From a checkpoint of a small contrastive audio-text model.
Data: trained on short read English sentences (LibriTTS-R), 26041 training examples.
Rows from block 7 of the text encoder, named by matrix and row number. Each number is 128 + 24 x the weight over its row's rms, rounded and kept within 0 to 255. All counts start at 0. Numbers have three digits each. After the name is the row's rms in percent of the matrix's.
# k: attention key (text_encoder.blocks.7.attn.k.weight, 256x256), inputs 64-127
k.30 089:138088131085101072156124142143124135098103127163156105104131118164107118163106115056123119089118164115121148125155130088139096139126101097128103109084121151134116115132129094131107107176115098
k.31 103:142136117116137141159111165074126101105121138156126121119109140126144141110160125112098082126112097079123164155107167097128148180114094109121141090069128137153118141151164163160136134091144157
k.32 100:121131138085134162121098166135162133136104110140137110122092130081127148193141167079145119129156136132123182110140103148148166119147138153129098137147135173145129119149085136150138169091113165
k.33 101:137066126152131071159098066118115133105080165136102158125109106102114127137087112097112119116129091118095154162078112146142135113143095125134116121117123125151113162141086127132123155093126181
k.34 132:170121160128107156120123124120157101138109120112123131144124088111140090130110090094143148125133127118134156109116115121118164149109077104098138125104140094185134130107092146165147140167100092
k.35 114:128139127155081132159127121136119143147070154120114135152128138149152113115121111101163130145148153151134099104164116106105117114139136123071110161095129168141192140104079115133169130167161092
k.36 124:111132143132097154136139116108107153140101146127102114117116109158168108132160135107115143153130103138109145137106119096135110145163119131086145140099139101153147108076113154119119156127120133
k.37 094:126143117162133135177128082112136095098147123107122139150144143162164116119147089143158090138108079147105118150134093073118125154168110116124102132107113087155140124127095107145144166157104119
k.38 097:103119145163110139122111094131149134098050130117127179120167104142151148156123134096110153172155118136096128165114107148167130101112127132118121150124135112185128153103134102129137146091119102
k.39 096:155143155159165132120135141178149093133143177082128172135170139095103119100125114087145149096139105116126130138143123134119112149124163159110089118125106104130122080124098145116150133165148127
k.40 087:147143123160126133136115110120159144134139097139126118090147083118178145155116156110139109126160117129102097154126187101158127179138085152163114141090111152119132107165098135116115080117132168
k.41 105:143118111176125107125148125111130107157127129152152113112123132149134172142103136150181090132139122180109121097144154146098126133105159136150113161115115121111103132130172084112124128125104183
k.42 104:111121133151132113144151109148132123164117105140141120143114134156111140097119105137172085124140111144140113107155182091119144144079173099163101144129084128098134143099145059135139084099074158
k.43 095:112095113140143150138134138149153167166135112135148153097160162134115063111130159172084111095150135121180126111147095170155153167092132140140138088146129119090154177158095135116142159116108144
k.44 101:095152117065141143087101099105140133144106120126100131152185132131149130110151122173102105125111123157169121128124091089091101150113136115111069127162105103110133155152122171108152122132135133
k.45 099:089147123165122136158134107129139160139111130133125148120159114172166109151146128119099145127122111151156095128131106128116150162116105126068116118182125160104142111111133137093141179118117143
k.46 094:121122108083113138124121086108095112136085087111134126106137072116149110155125163107104130144068130147131127155153155092137112119146144160117120106151092121122128147105131141084121154143104089
k.47 084:087103102120105107124105141148088144109130112156136142140112114114102155170096089135155145122137150159116112158118127090149127128168142138129115098186131089119135122130108102156120153131105141
k.48 098:128127113109120080134127133106135145147125156129106147129103165119146137094094131140161124089114161185173107128090127112157135113142111146143131122103133153120135135143141133109082178134108140
k.49 111:113127093127170108130141118115104149092150151188099145147129142149135101136103145169119107111138117132107116126099128122122115152086117083121090153143122126109127143124153035131138139127118124
k.50 095:135102117173102086112113118161154134128146129169116145135088119141122172141124134141125117114163092145136180107110089126131159138157096124129113100115128068136064154144153102129125121146097120
k.51 150:137109137103122141120144147126113143154098147147076157115160117130129109127123097116111157150093111144147137142149127133131134125156132120116147128101112098202169140141091150170109164153145128
k.52 116:143139168124121116125133160111081129174093134112110160126121115100160106118094122115125138077113123125141153089124108144105145158108140139153145135131127096128133135208091161146134149131092171
k.53 108:102150108116087170106154119118120124132152122151094128115126106098141144161104134129091097196132157083169113147124125118072131105160136131094166160166111114141132133097120140188127150174119095
k.54 104:128101193150124102101148103158141162119090180116146117126151119117153118142169129110189140121128097147107134103130157172112149143091119174140134116170139085142110077116155159106129100139115141
k.55 095:123165119152161130137117110136168126133160109097117124115082146106115127120124111139113106141152132115119158132171129130108118127093157086141108095064103129076152174124110147146116152133108128
k.56 092:129155112119120136107157146121103150121100119147143149129133176126142073109098130123105147089135139129137133106116139171117111124105076126162112105150113134136109143112143128086133109136136148
k.57 098:145166118098122139102129121102136122155103117175146096074135134116089101125093140142157152132106122154159125118147114124120109092146141114144115156138145151115120168159144137156101087141118189
k.58 099:170135120116171145081115147123142091090140141129133121127176150121125103151159160155100129121128092103174102141104126180136093128116158144100133117146125115140126121152150153089112115137110150
k.59 090:134145127105110124078150153155105160098134100127147126141099146119142121133121142102114111116160123077147161114119170180141110094103112126105165135155109168188111161125200124150155094115128156
k.60 095:141137116155164088148151132117140135100153147087172125116110158122127149132122106155120122131124102116081111138062137125130145116105090121167104118088108154125149100158144106112172120118123168
k.61 095:091136156146145097134138134123109138172135126110123124126148139110148118168179127099141092136118129085139082107144119155133142109106086060135189100093139112123094128136161129141157127131145138
k.62 091:160111177161130082088150132157141110184068161086120129134093140131175123066107163119123125132117141161155135149143130161133122137142155120130091100129137132096135121147108165139137166116134136
k.63 094:092140111138110062123086117161117136160152130116070084097134148137113103146149135112100111125152147132153125161126127110149121154137083132140148123112087070114130159126169110104129096127138151
k.64 107:134102139107133108110145095162158153096130120161106139154113088111162097141109110123090124102125109114125112128090131152156121128165134109087136127175143106121094125159106151137152115136118136
k.65 098:118108176114127157113135127147125177102130160147114186154118065100089145121125101133179189134124111140143151133150102165149139168112118153115127159158137136091127092156090128097134134135112099
k.66 098:144160183152143121146156132104168106136120150134088132134100147059123118107129154142112091099163096119120136086089117108137119087126141098119131145145133153181130121174111133176143135160145157
k.67 126:111133138124110139132146128145126176133101111125135117173136090127127119134105125120153138135146149130104090117126099142129167105124121156121091099167107156061094124102150094097112153125131160
k.68 106:136147129129109114115121141150141134112145148128105117107116127122114114158106130116154120140140124142147085131131126116120157133132120134135056140174100190070116107142136126121070152159136125
k.69 101:102132126141104088144144147108128105125130146162098124147130136153168100161092123144092154078163128110103153167099117116107099129137136148111097110123116131139163140138145146132202140166139143
k.70 102:126160118144122153133134131099136128127110112159141116120164154139132144147144068144087177119141105083124169113127129119129138150157151091116166120099155096177102131117116135141157125119152128
k.71 093:119096116158118130116131103114101107133132079144122119113099114108088128127143098079165100124144123115073115135089157081166111132115141158098138122165134142145137124139132133145168091118122098
k.72 101:195109150170121091149115080134162141115093156082094119152128136083094121137168118146143169174126101162136094126098111161103116122112121160130116097132172112128115151151115137128063125141145153
k.73 097:145114151094122102132118126140102138137125133146130132150102163130119140135123190114091102111108096141129122125107109128091125109159063083113152126137137136108152142124123127163132105157121139
k.74 098:132115125190157120145140102152102138130146096145110111111096133096130146080110101132166138147144147120151075119120095136112139128107149126128154128142140175116089117119102119087108107126119109
k.75 102:138141182129115147170105130121093154153152126089125126166135085125152114107154122129195079097151153156163121115111119138117139134135107158132157156117133129130089163133147118115104129101106116
k.76 101:123137134123097137110185157150143106109091130137118129117153103131161139198091121157098137115098124113113127145095094103131160161121111141172134150101145069156145148141156157074188141124159102
k.77 094:145121102103119117109140138112135133150086124120104067122132143114068140145147161132148130139138111189116133131173114171123127078131128119113128107087133115083106127138099134100115099147134151
k.78 103:130108122145144127164114121113148144105118105149124140148119068135143127123111084110175108160129123158144150122157126130150118120087119146084108138153158125102137123172092111107062141151132169
k.79 098:148128116099141109154167115105101118120120148138132133154152129114129129148129082112152116153156125155150115151141128108169178141142142098109151132124158112109081112130086126135110135108097079
k.80 115:106132140128144113120105149151121096114172096085148135125092086088068146132120111116133121119176174143116114137116139118103130126133142107154139128102121110145116171086110151167105146141113151
k.81 088:101100135102122159138162160113113157117126145084142126141131142120124136148154116137119129111146143089152102118095093124071096092150122109115133104112144139154147141114139154125126154107123071
k.82 101:131093127123133125155130122107140109144094131203120121146153151113154104138150111063101112115110102121136149088138126143128144153154136102162107116101136113192142124141136138122122111138121125
k.83 106:084105086102135157104131145104122119124117151120110096130147126128140145141123138104094157108113093096113141184161060113132142159152148141102147139146155132185125115160167195138190138131130099
k.84 100:173107102134144119120165159154164144108176110130097108179129104092160123149076145157120095083152175118111146113105144130154141130097146171107150078100116156107101172121144122127150160153106149
k.85 108:141118134132163151113139115095118109132116157122128169174143124131186107135108132141110085146072153139156127125116151105095158115138095127112111172116130117172171104139096144151134129125126086
k.86 097:112131139102107137124156123127153091139076110119130102103155139148119142123132160122113108125127130109116141121151160119128122100114148130142155160131137136121125141092129137135146101161160119
k.87 097:148140122172144175134152116158157109173125134095117124126143171141148129107137153158166142159168137122143108132112170152130129150131129115136107108123122103140150113097125118112115148119113100
k.88 087:128152103097100099078128113133104133152087124150112145121099107142109139176129083152110141129140143135110105125175137148130118190140156149125133119142119124113082102135138068139107071103116104
k.89 101:149142142126112127156130141104108103119109139141105132146118084117112169152133117142160099112138126136151121097104142129142106115107165146096187112128144145107124129143093097096093111124132144
k.90 094:157171145100123105142148115176117103118118139146131098113048140140115101135122139108121160122114106127142153103128116154161069175120132123118144160156155159068101128156084113175107131091159127
k.91 095:165116156102146134114066111122076153133132130094145138113118161145136144086134126123188156124103146171122116141128138154101136104145128117132129134104147131091102134143107108135086172123123162
k.92 096:162084126129107103107119110125169144122166109146079080105134174081136118106092083146116141136118100120107135151099155136139057096124114119122137096141126149124119138129144159131161175152160165
k.93 103:137147114176148161156142122118175090104151124146098098109156110097121140154094141102077137120156110121133152141122137118140109118128137088117117130105110132111144141117195177147154125112145130
k.94 099:173193137143102158147126100129143093099138165123116149132131128113156150131140119141132114128110115123133095125106125110132117152120123098150123141119128112117160135140128142148173085108147082
k.95 101:136108101119160088137155090162087110128126108107138135109110100118112122122159125093118134148093110164120114168156155168120087126158141140105084102091099112116151082126111113110134146134086118
k.96 096:147160114133109122153168154134113074145105136101133102148103206090161122125120145167135136127153076127130104173122120121089056122146133112153125148109090110133110170143108102113121122147141137
k.97 102:130159130137132117106111135188101126103132116144165110187115122119103099144112128142151106123138112105109101135187145085096115116151118124120134120096128122135111154134097111157133135113084142
k.98 100:131128143133149130129112145154131135132176108163137160179144091132120124132081118101074154162145135131140159091144142127118127145155165116086134185157151138135108155140123145155131105143141157
k.99 114:112088114096134173135121114128103093110101128123125092072148156113140106174121130094133171094150132145126132087131123113115135143148129117152159130115119098188170119140126146153147115087117125
k.100 107:104143171097130146113121094145141110136122158071129134116100131130119128153157141116127152116190155086130143081141132157117111101119106111138145140122127122134155101083105161139184095124155123
k.101 110:118152157142089139115186105119134142147098140117111173126142111160121125108138139123151095143132089207140153153150121092172131130138144124124120136124139092135142125161101140104111136133147140
k.102 092:103146109099115158107124114109110142156134112138088129122177118164123132105123134137156100181162196155131109093133133122139136123132173172117148132103130139105142139136113110125141077131117102
k.103 091:145107118171138162158132145142157092094104145165096131154099116083151123169116143148162144125159119095116105115103131101148118126120134117119148109074132094149158109134075133131125107110159178
k.104 099:142150110154107145132161141140154155121137132116119102173129108122155102135088142134120150092140111116151148154161113088166113126141078133147132105114111137121163121101130140135144109130129129
k.105 086:165097136127137139122105111110128134145146102108107162107133134119136157143123145096169138154124099163149109134160127161093119113133110119106166157113138132158147100099144115170150131126110117
k.106 091:104108158112138151172082192149120129150107136143143140108108130159130131138112118098135086141112161104120116112141109152097116164141110112090138133111119118106104141166138142141137172101129126
k.107 084:155119178099127133152116070144088137131082126136106119113107130119132111113097168080156096122116123102106179115125131096110094116130120139149117113154121114115166143084114131099115149128127130
k.108 106:130121147171134144141141163126130141061121142119086105137106166099159099137164108149145142065158167101153101113138145076178076157163101145123144119120104113141119119115084132192104135168112119
k.109 085:149105116068110073170124140120119104200129123144119113155163080102113136128148115181129191175096121159093121183118166147160162084128107126106153107152147133138089160111116143115112118112129130
k.110 105:087149143075171117114117143150128114139070156139171100109138134137105158123124137109137139121114123137148126142162141161106134121150154129074131121102100171142118110167137109110173087125142152
k.111 089:105109101129134148132156104153136146093097117139132161118081098122119049106182139097148093120092099086129178130126114068162118122138117180131099138124171124124130135128097143138100109178142146
k.112 105:126128134176129136141147118142118157122128115120092128124117111173154155078138157126147125165108111127116136128170134141171117163152107092120144104131172114125107077121125124131105119139163114
k.113 107:132140105159135153148128126146078103121116108121131073092129179121086164108168135123142123135127135118113078130117144104122109131151080155114126123162108125056102135134122102103100150097117130
k.114 100:113115137116096116109146131109119136153119114088106134154125125129152159095138170150129115162131100115138126118140118139105149193115123146132111095138111155109188146163126104111114051121116114
k.115 107:131118111072141142175148107138128152168131131109130137127153109136143117136150124093086119160122078158098068115114159119129105156141127118136132135158137118127137118155103133120118100104141148
k.116 094:134127084119133132195149164134147143121110151146124117094148142112140134073121109126158127137119092158122127164118083102124096096129098107173171135107163136136117127075096093112087117153101098
k.117 101:108156170156127121167080160108106110124159144130103148162193109130128141170148179158112141116111138122163122068143142167108150127110144133089119132108133123090161127164189121098129134088152090
k.118 103:131115112104103127112111099151139135156145108080140128112152166157150121082124170130103138144138069174153118117126141191111117154141101138108149104143129114136077124111168104140130095157085098
k.119 083:098135104091140127135127106101134077109095131126163127147127122149135152131116108089120083102159155144120120096081159109115157131129091108121123145114087094107170099125093150096142082100156078
k.120 089:124118154136142165109126126116085052145164128150137099137133112073133118175134128149130090150159188162087122092133105109134154090120087104165156133145129127136156134160131151143146139119112135
k.121 099:098125159108094125150167139145118151096119130131140126108139105112151101081126137149156097121112109133148136140165122080152117100140107163111121111164157106136162150091103149158116168113098145
k.122 087:156119098130112095143145101124153097107155139121093135163100115154114090104124165122134118175202113147098095161108116114129105182169152144124139106142132083137156087141110138115095139108154168
k.123 087:138149136101126088133124145152145117191111139134149140129096140156090086100104134153143133129155115084098153130180122109142128129151171148089120102142116130116116134119188106158142114095092154
k.124 099:148154148084136148089095126137112137103103163117143141105135163134094110130144157107143105134092144115143154122163109198109184124126153126128122131144111160124100087145159096099174118119091117
k.125 096:157117137103110142103103139113129090093136109135100108121101127116133160103135143099094100118137140093129147129113092163156107114145119152127130127170095135133140116114129086131096114134124108
k.126 094:116142129118154133106164143133126135132149096137150154127104079172157129133134138143105125153099112121140139147177105119150137188121128151116094128142158129099145115152134156095152113128150150
k.127 084:139121145127133154167154177137123143140127168107103098144135133116119180145129105160153122101144123122165139125132183131125134122129120115129099118089117140157141143102127127170087128119188132
k.128 098:079164102113117139123153063146136111176146159144154085113132131171164150126133129091117118122132132148144132135144162119139156117129146128170156159117103150147137164115102115120093105121173116
k.129 101:124159109074124119158155108160101147133121149126151089123143127119099145158176197105104116128109133107130103148104158105100123161099149141153101100208123127103105130129128122134110115141146127
k.130 130:121134099117130142102133117153135162130147120135140131145092129149140176135118142126150126150122127139133126137147145100127126124103113159155094112174134146063104101137129132121117121119136120
k.131 104:154106115104145092103136099137113148145172078146136146122108128143107121138111118150099153119095169112128090159142139102120127128133124145135137116121134147159103111171121146146133094140109126
k.132 103:165139148164086111144127133198162128133163114100127115166134107131128137167105097139134135094126108120099138105123105143105141131153110151087088112142100118118132150147151096114119163128130151
k.133 090:113171101126110103160132111091104153133155131100110181128141138137104155160146135128154106188120105153109153115111139118122112160118126117127114115116144136105091120136078120119110105105124082
k.134 096:147134168142115135102140098137132080116158112118149152089150135117078120111119112146100119125120130133128151100111142137144151098122081140130130110155077088112131173098136134137102133121138202
k.135 090:126151109103103118084176129154104137132113109186108132155129131126116123130142117131074123144172144089169139111154080165149088154189104160125089122136149144115153148093119117114107127139141152
k.136 095:148108121166138115127152122126145118135131130079147172165100147138122135109149129150117109109109098139114123163145127118133152095119150163139119113100124115128116159079133148133142106128136127
k.137 101:114171121072147136132147098084171132149124146128114135152103089132153130094187117153159113136125160120132113119160120154117111147058116137177121122139125147092144098145141123135157099159169099
k.138 092:139091148169100114153146138165136104071128146145112155144143106115170158098134118089113102104112108119143113170156144126181150112099124143137159123132102112080116124128144106108149132151144129
k.139 086:133124102133109127123180140148161080175096127120136097127125124091153126143155127137127104128119155120111159137134166119146156113119133129152093137101128138148195123091122138110169137128160132
k.140 090:154147122174128105082134116121140106125123153111168139116142084094138095099139138128118104148128153158143123149180145134092130128129160167151153104126113109089123138154123142133150125141175177
k.141 102:122092140102150152142129132137080083080135145102134094088175114170099145133114120127112150158122141082112131138102105154115162161109108172154174153115116108150132086121129114173131138134108141
k.142 096:114131146080115098082108152101106133147094122132141131144122132152146097125137131173120081157085108114111118127123176138087118095130147109144172127122195165133103144148165123097107144115106141
k.143 088:111115161103083157136108167146123133157099098097125151131127132149147141129112106087080149096122077092148114136150119154117114142154135161107143146122140057154139133134161115108109155167127116
k.144 094:105146099110157127184130103142125104102107146082107116097105133137108130088162133153100100164126148172130115097151138121135104108122092137093129157085125150161109150145132083165108125139091155
k.145 103:105108147126043140148119135153122123099150161151099111161129150134183169117178111101142144106129088157130125100150092115158117134121111160118109135138127121127100130166168147143126147133138120
k.146 094:134070102132141146154057117161117128131144129128165113152139128132126178131108130111149118139121143182124145104150158119063150166139124112130121113132094172118134169117150111105116166160046104
k.147 109:111120128157098159134142113070112130142135121132149107104127088115101113166118151099124156147103096119090115129164125107144123141151129106074179106065167127124062092101110113155123143112087086
k.148 104:148144108139111116177173121131101129115133103137111137148128124090138122120108095147157104136150111152107128180148112132088111166095180100101144128107109143132181094109168126084119171140154147
k.149 094:097139113070139142127150108097149160133140174070150111119106120125130110138121147157163143156078104114140142111128122178120126122103118161141158152121070161118145141130141131135107180139138149
k.150 088:123103151092144146111167131102089127124118161096144139121144139162103125144204139110127146131173153101131150124115130156136164156153107135157131146104110123127111108117112158116154127134135148
k.151 085:136154115153111145140100129092139121095172140126140145149170149171116095121126147165117149141149156150117134144115116105115131101160166130111143163120125178108141099115124175163129115081095140
k.152 104:093066132149157169141115163090136121085148126119146130109167155105131110142081106099110136116154123165132124089074129153167167136110115133109137146157161106146151122184168111133118166124127129
k.153 087:125148138122135107101151101108124131149123106124149163152178095147126173123140099147134116158126168116105092150134133109112127061112171134130121086141138150137112148117125175144102136162153083
k.154 093:165139073132102125154127127115138112148093103150093123143113170097122124107147129156126112152100151134149131144144135115126132112133129126144139075137162172124088112122122148134092098111137144
k.155 093:143137146115141120117129122115160145096135141131141150131110095145122111159134110178117119134134128125129119127111113138141174144117131144100160204105104090128166160138107117140124091117117174
k.156 098:117137152094131119163113098133061156156106133153152115107130158102100120136131148137103134160164112123109069134150127139127145171119081107136119136152145173131172117135141120158143146085112133
k.157 104:104126114084130134099161143181145139129094125129129136141157107154106086096159133135123110134138091097126164113137088103140087152153204112092152175125089100095163128110121186107142125152157131
k.158 090:126144094121171150122136117115156132137127133142126143135148146107134109109130124126142131169157127107131116103133125175137077132151129154105148136155187167140141140147124161131123126129091154
k.159 088:124151135156149080145111155131122131097157114140150155176141089126118118135101123104140123131158118111134102158104108100161097153129104102147135131106122147186151147097134150156118162159104140
k.160 115:132125134133118141101107162120131086112160145130087138126134101084152103129087097113111155124125141112120136135103121139129146139149136105103131141120161141162124120182113144173110092128100113
k.161 114:164129139131100110123130130099128127074163123148097123129108110088172112123125088135148110124121115123162139147087100128131126145118104093176160095102165087133096139156076143122117111116098142
k.162 103:123118103113084110121193129080168100126127139130095116091053136160151127114188108174136171131166105124135115132133114107155128142136111090150130153125116127130132121120094126111145108127126089
k.163 121:096148147129122083106111121135139152121084143113159141140137119131171125137139148126141143100136146123103195095141147108140163127118127180099095117106129106131146073114174156100104108140143150
k.164 097:099120134137180145137146159144141097104102160131114146131148141128180107118138134133086138082135122078128144120134122156104137136134109159093094154113144140132139126124152134068172159126147099
k.165 103:173145130103145137135097153123085142102130115159112105138129120097077103113098107106171100173127098132154110139127087153113128128172145124136125172117106176147096159123087113144090092161096068
k.166 106:073147148102140105121137129144119132103122153123147148112147145145107132132170157162118126091146137139101128143186158119109113143115162150156113110141126147133145118113157113111131145096149130
k.167 098:143140122132122160093149082106122091103158122164138142133106100161142113129097102138148135158133120135150101166130125114129123115126143108106145135150140168146099156143105142166103066140148117
k.168 096:165183117136153089210133118097140174161142131093143094093116144137148108101124120127161123100126126158099093119086132105104115163104086138091142169150141144144131104126132126140141087135140139
k.169 104:093144082146108124127110091122114170153123150104125121139132099127183120125125125155090158110121133138139090134131111133115153158135119152125104104129153131150141067116182133096105124093130175
k.170 101:091141132131132148109138135117096162142135115100162121096129142147109146135169114120132141082131123140129123121135146128135126094122142093140156116116135147114151093099131114125069164122139160
k.171 115:084132142107160147114104130136132118142095122096119138126172156115154121142159131116094122133145127142151165144161127104119126138108100135134067153126097149106166099113127152139142116127153128
k.172 097:133116137161126128146108159112121107123159100171121108133128143115078113136123089116141113133145139138132128161162130130128180088142127120110132116113128180141114140145095107151147156110130113
k.173 090:089171148132095137167096147144077133146132107161122171119135089137165142124163117144099166128155124134128162117170129133107122123127141123132121060168182144122150100140117110137151160155142125
k.174 099:133104107138159095127157079115108104120139106178114110130100116129117124100147122174144100155117106125122122099086138125120145090092104136134167143140137109137161163118098120176138163157107139
k.175 093:132128195145119116182129128104105125125092147105118164151110145122128088121169140133122133119111086131124127173108100080119111191105121110084147114133136140135132133122112130090122141115166139
k.176 085:123114144169180110118118146106154157124151112166095159148085170126154108135123150084140107137105094166130169092145107152104147100176168136130140109122112122097097152165091113110136161107107163
k.177 107:152108099133134086141136168141127145118139071092183132112089106083119096130174129104139103113155147095149133125060101098131122125107124106147122126119136066125091136132104131157123111150075112
k.178 107:125148119119091099114152158127093087134151102148131133107141099109119132104136094126141134096158100114117154111074100117183144078126122143104159115096162086174152125155086145157090135152115137
k.179 132:143106132102148158135113138097189125144111165126086144120135095158173133139179117116136141130112088145163139143119115143165081107144130103103137124100129113165161099153111136123157103152120127
k.180 107:161102086151134159132142181084118094102120149151120129145110132138138095168128110146083160173131126126129143124121127110167126127152116115150131157123149092149143139133100124114158156174105105
k.181 090:105128147150103162148125122122132122110114131137132106102113163129083125108102135137146118113102128171141169129136093144077105130133108095117094109082132151094127162133095131129149138108149136
k.182 110:108119133134137148143126143130139158142081130090113155108144169125120157095170166149112128097114098140117120137120120161114113115132130166135125142114153129134142100091166117122135168109156112
k.183 105:085147130171147084119138129154106185127117169102116170147131157121186137093166133132138143080126113131140113138125098117138094109091103132122101118138131133135125122113107156117117114150162139
k.184 099:091127129161168082134128135123137159134101139085141118121139152158163120102140164129078143118113110135168092118126095132144104108144128118111115141090095123132178110137152190081136165117132108
k.185 092:111127151120159104113114143104164137137076140076128107118132141128116124155170131118077113131120156112127147131159131158106109170111113133103083104128131152148147092117160119069117134141168126
k.186 094:136130130129115132123110153115125100119164113123080102139161121126120126140095141114089110121141136106118151071182162148096139122135113106117136127089129118169112167131136116119113119111103108
k.187 108:104151147141112108161128153127163149111090137100127183114133141126155128148120153148108086082128154108129124101141108125134164131105116113134129115128120139125120132117121117115149115128128117
k.188 104:081115152111152133112092155098123195097114092089116131122114130123092144146123105132137116077148155119083122081168150085093145134095105154137131150121134122152121098092182147147075114100157146
k.189 091:122173142108128106157126098125144161129111132081175141131105132148101155102115162146120100132119160143088098110134126119115171080133153118093154132166129071114163103126132156147135129101129148
k.190 102:120154143123149172101144149134121127180099093097088127139186132111134151135119144143083163164176129098129148111116105152136087116127120091134114092142127174118118134115169121119136148162120153
k.191 092:134150085118132119140141088111165087102142087188136104111124120169147077142116107079128127146112129129151131122142155126127138115138158103160105154146086161147171163161109180140139101114132072
k.192 097:132157123129115093154127122129096142103113066132141066129095126099090112104095109109170115115138129136108132126119139091135134135083140128141128123126123086131117162102099122125141172130113145
k.193 114:125152121140089131111092063103138129111147115111162112159099076122107154123130112116138168116132133086103119119112087141135141183095099093100092098132101143122128106109130119124119132152183098
k.194 111:118088110091154132109162159125095150140115100122090145130081122097088114127110135130143115110120111123134149106134129133113115142134147119103145160113120126153114141135129171154117127113135139
k.195 098:141083111087110150127131105127108104105114116149107120115092068135099084129117123156096133152118141139129159141124135102145112137198126131109134147133128120155126142163120170163151150126148134
k.196 106:183092128158139139114116199143116107110118142062120131102125154085132096099137114154133111158122099141098101157140142109050092133150117084120136148105118135106128118135114155117142131127124099
k.197 095:114149136127151103137065174117076126150106133111148157092123141125146148084159123106165128132124126088111121095157134135115129114086104112109127120156133140129120117126145137130104120176085081
k.198 095:119143159122097149137137174112142118123122100171112123134099111118113063121100166142094107102141117145175144104130179079162161152137083113133138138133139128080133092143132140160134135098134126
k.199 100:135172116168125140120193116150133153119132130119151156134129133080104121127121099104122085149127153121133090190103140119095123142125118140082117099130134163122111109108106134134096094129138104
k.200 106:098164096137125126111152090131118112109093089041147183116152175092145159135149107096143137151155097122129146138085144130107145125106132125113127095135156129130076129105108116144113117117124100
k.201 098:136139119087144155215132159121140155128146126116117141124091106122137111126111171126092136126156119172165145151131098102126109086134098151101123141128151174138162112111104088158116112104115163
k.202 090:104100136148090142127087146161178111116101126154172101161093144188128120128144130196113143098138085137117137099188146083129119092135090136112122157153131113127155129147118102147141143135165169
k.203 090:113140160112127097140101114118116127108120147186152130064078123128115131158115143150129092068089129135117150107180097119148128160138123132108145147099164118116149134129130106201094115175114128
k.204 094:072172113128162100096132122113119125111138127086103135115119116149136168081165105096155155106139081167132112154145098156078149149117146173114132111110120144159120153090152144114104137104121110
k.205 090:110115123110140118089119110125139100139144125141130137155142053125129125146103094152136107170153172123099135123141144087099144171181099114142092154153143113140122118124150161156151130103145170
k.206 104:148126096127101107132199137177131102105105125112128105107109090113128136137134137120129102152122147132149094183112163134139109108134111133152150120124118141099118144092098146139105102130113138
k.207 092:156150122138097094101120117142115147117136133076162121093129138137165117078107100104179108122118110141093083146125102196118150114121130133125140097146125176117102168117074159093096121122155099
k.208 099:071166146090135126128136121072147122124116099139124148109127090147158144108096173098130099107144101156172162126110090158158169140149137120099085087114121135108134136123141145129087116179182127
k.209 116:148159133108124120120131138082107123119116126136092154170119110118129119115116136140090118145102140121171151119086147133113146121153102124134144178085128126130139141123131131153127123171145134
k.210 124:108149170069110119160142119102146152152161134103135163114133108120116140141126132133092148139127143158129158105097090157157113085138138177129101153141148127128116120115132151123163082153120152
k.211 101:107117135121123126129108094087147113126111079127180072144130112103149148137081096143142095121152122121136106128153130113143145109103122111125154104094137134150138146091149152135098166137142140
k.212 103:186150092123138122179148171094094115166092115123107163096133128099090110084140141136108120160140124143114152150085158115125111114129127191146114137116158144141109161099115159161088079092115109
k.213 094:132091096068105117176116161122139139093146135149142126142141129168125086127133156150107115108131128153118148072143129136135112117130126097114147112092105175122160102111172159138140135113117167
k.214 109:094155175110151126121102102131171129113154112133144102143160119158140143140137099121139159157106127110109139097144120150121170115137118143125120121109134133113157095168173127099154132135147123
k.215 090:099143152083144103108116115122099128147183149083133135098146179142134104079154144173142136165141145057117136157094133156109136106125102112091114123148123106132144107106076135099145116157163131
k.216 104:125112092098150159170121129122125141076129130138129121137144145118095107110127131134129115107098116127117136055188150139135140127123137117103121116128155117159145128100162134141095133131133135
k.217 087:156144133149111113131121152100141168107105137118094136160114137101109133112125145148109115120100148166172130110084160141127106160169136157088120150140118134124144126127134135128096150124094120
k.218 101:140188123153136146090112106133153124144154150102126160085144133115143135122133115108102153163153146113137081138090100150111133132114174161136102133117125117152131154106145124104144100105099121
k.219 106:110151162160152128128110123125109117160125114109153133098136157081128141131151117153162137157128117102093129163126096160053138094140150133198111147145119137145109125122141162109139124128153099
k.220 092:128143128088108140112076133106153101144122163153107073109146094175115136142089094134105119113108101128116152096129158143115125075132140097126121103149120104123134107157131166165081140125150135
k.221 098:155107134117126133140142142138185100110158098220120113129100089131113095129123143164113119087106145149155167124124131140149089146083117126116145152113109113137133110128109127160103128188107101
k.222 092:168104161074109112126154161122129133138118109144109161124128124107100098119150111131147105053104139132130111124135150128130153126149159142131172107074146146165112133175139153133136167140172164
k.223 107:092114096137130108150133088162103129119113110088146104132136120126125114156138149107127139149151115129092100143091129148069141144128139132173128133129123159082086145078098099105118120134092135
k.224 114:138138127119147104143175176103100139135098112139122117105094101125136108102139149116124106114131153149169125118111137137155170087120132081163148173132116072148177132081111101154145125117143107
k.225 102:098107122120098123110139169168135138098142110164174098135180157159117154152126133144092112115108144075119107137174146119136100074139132121088143174141116135112102145119159107159144167109138162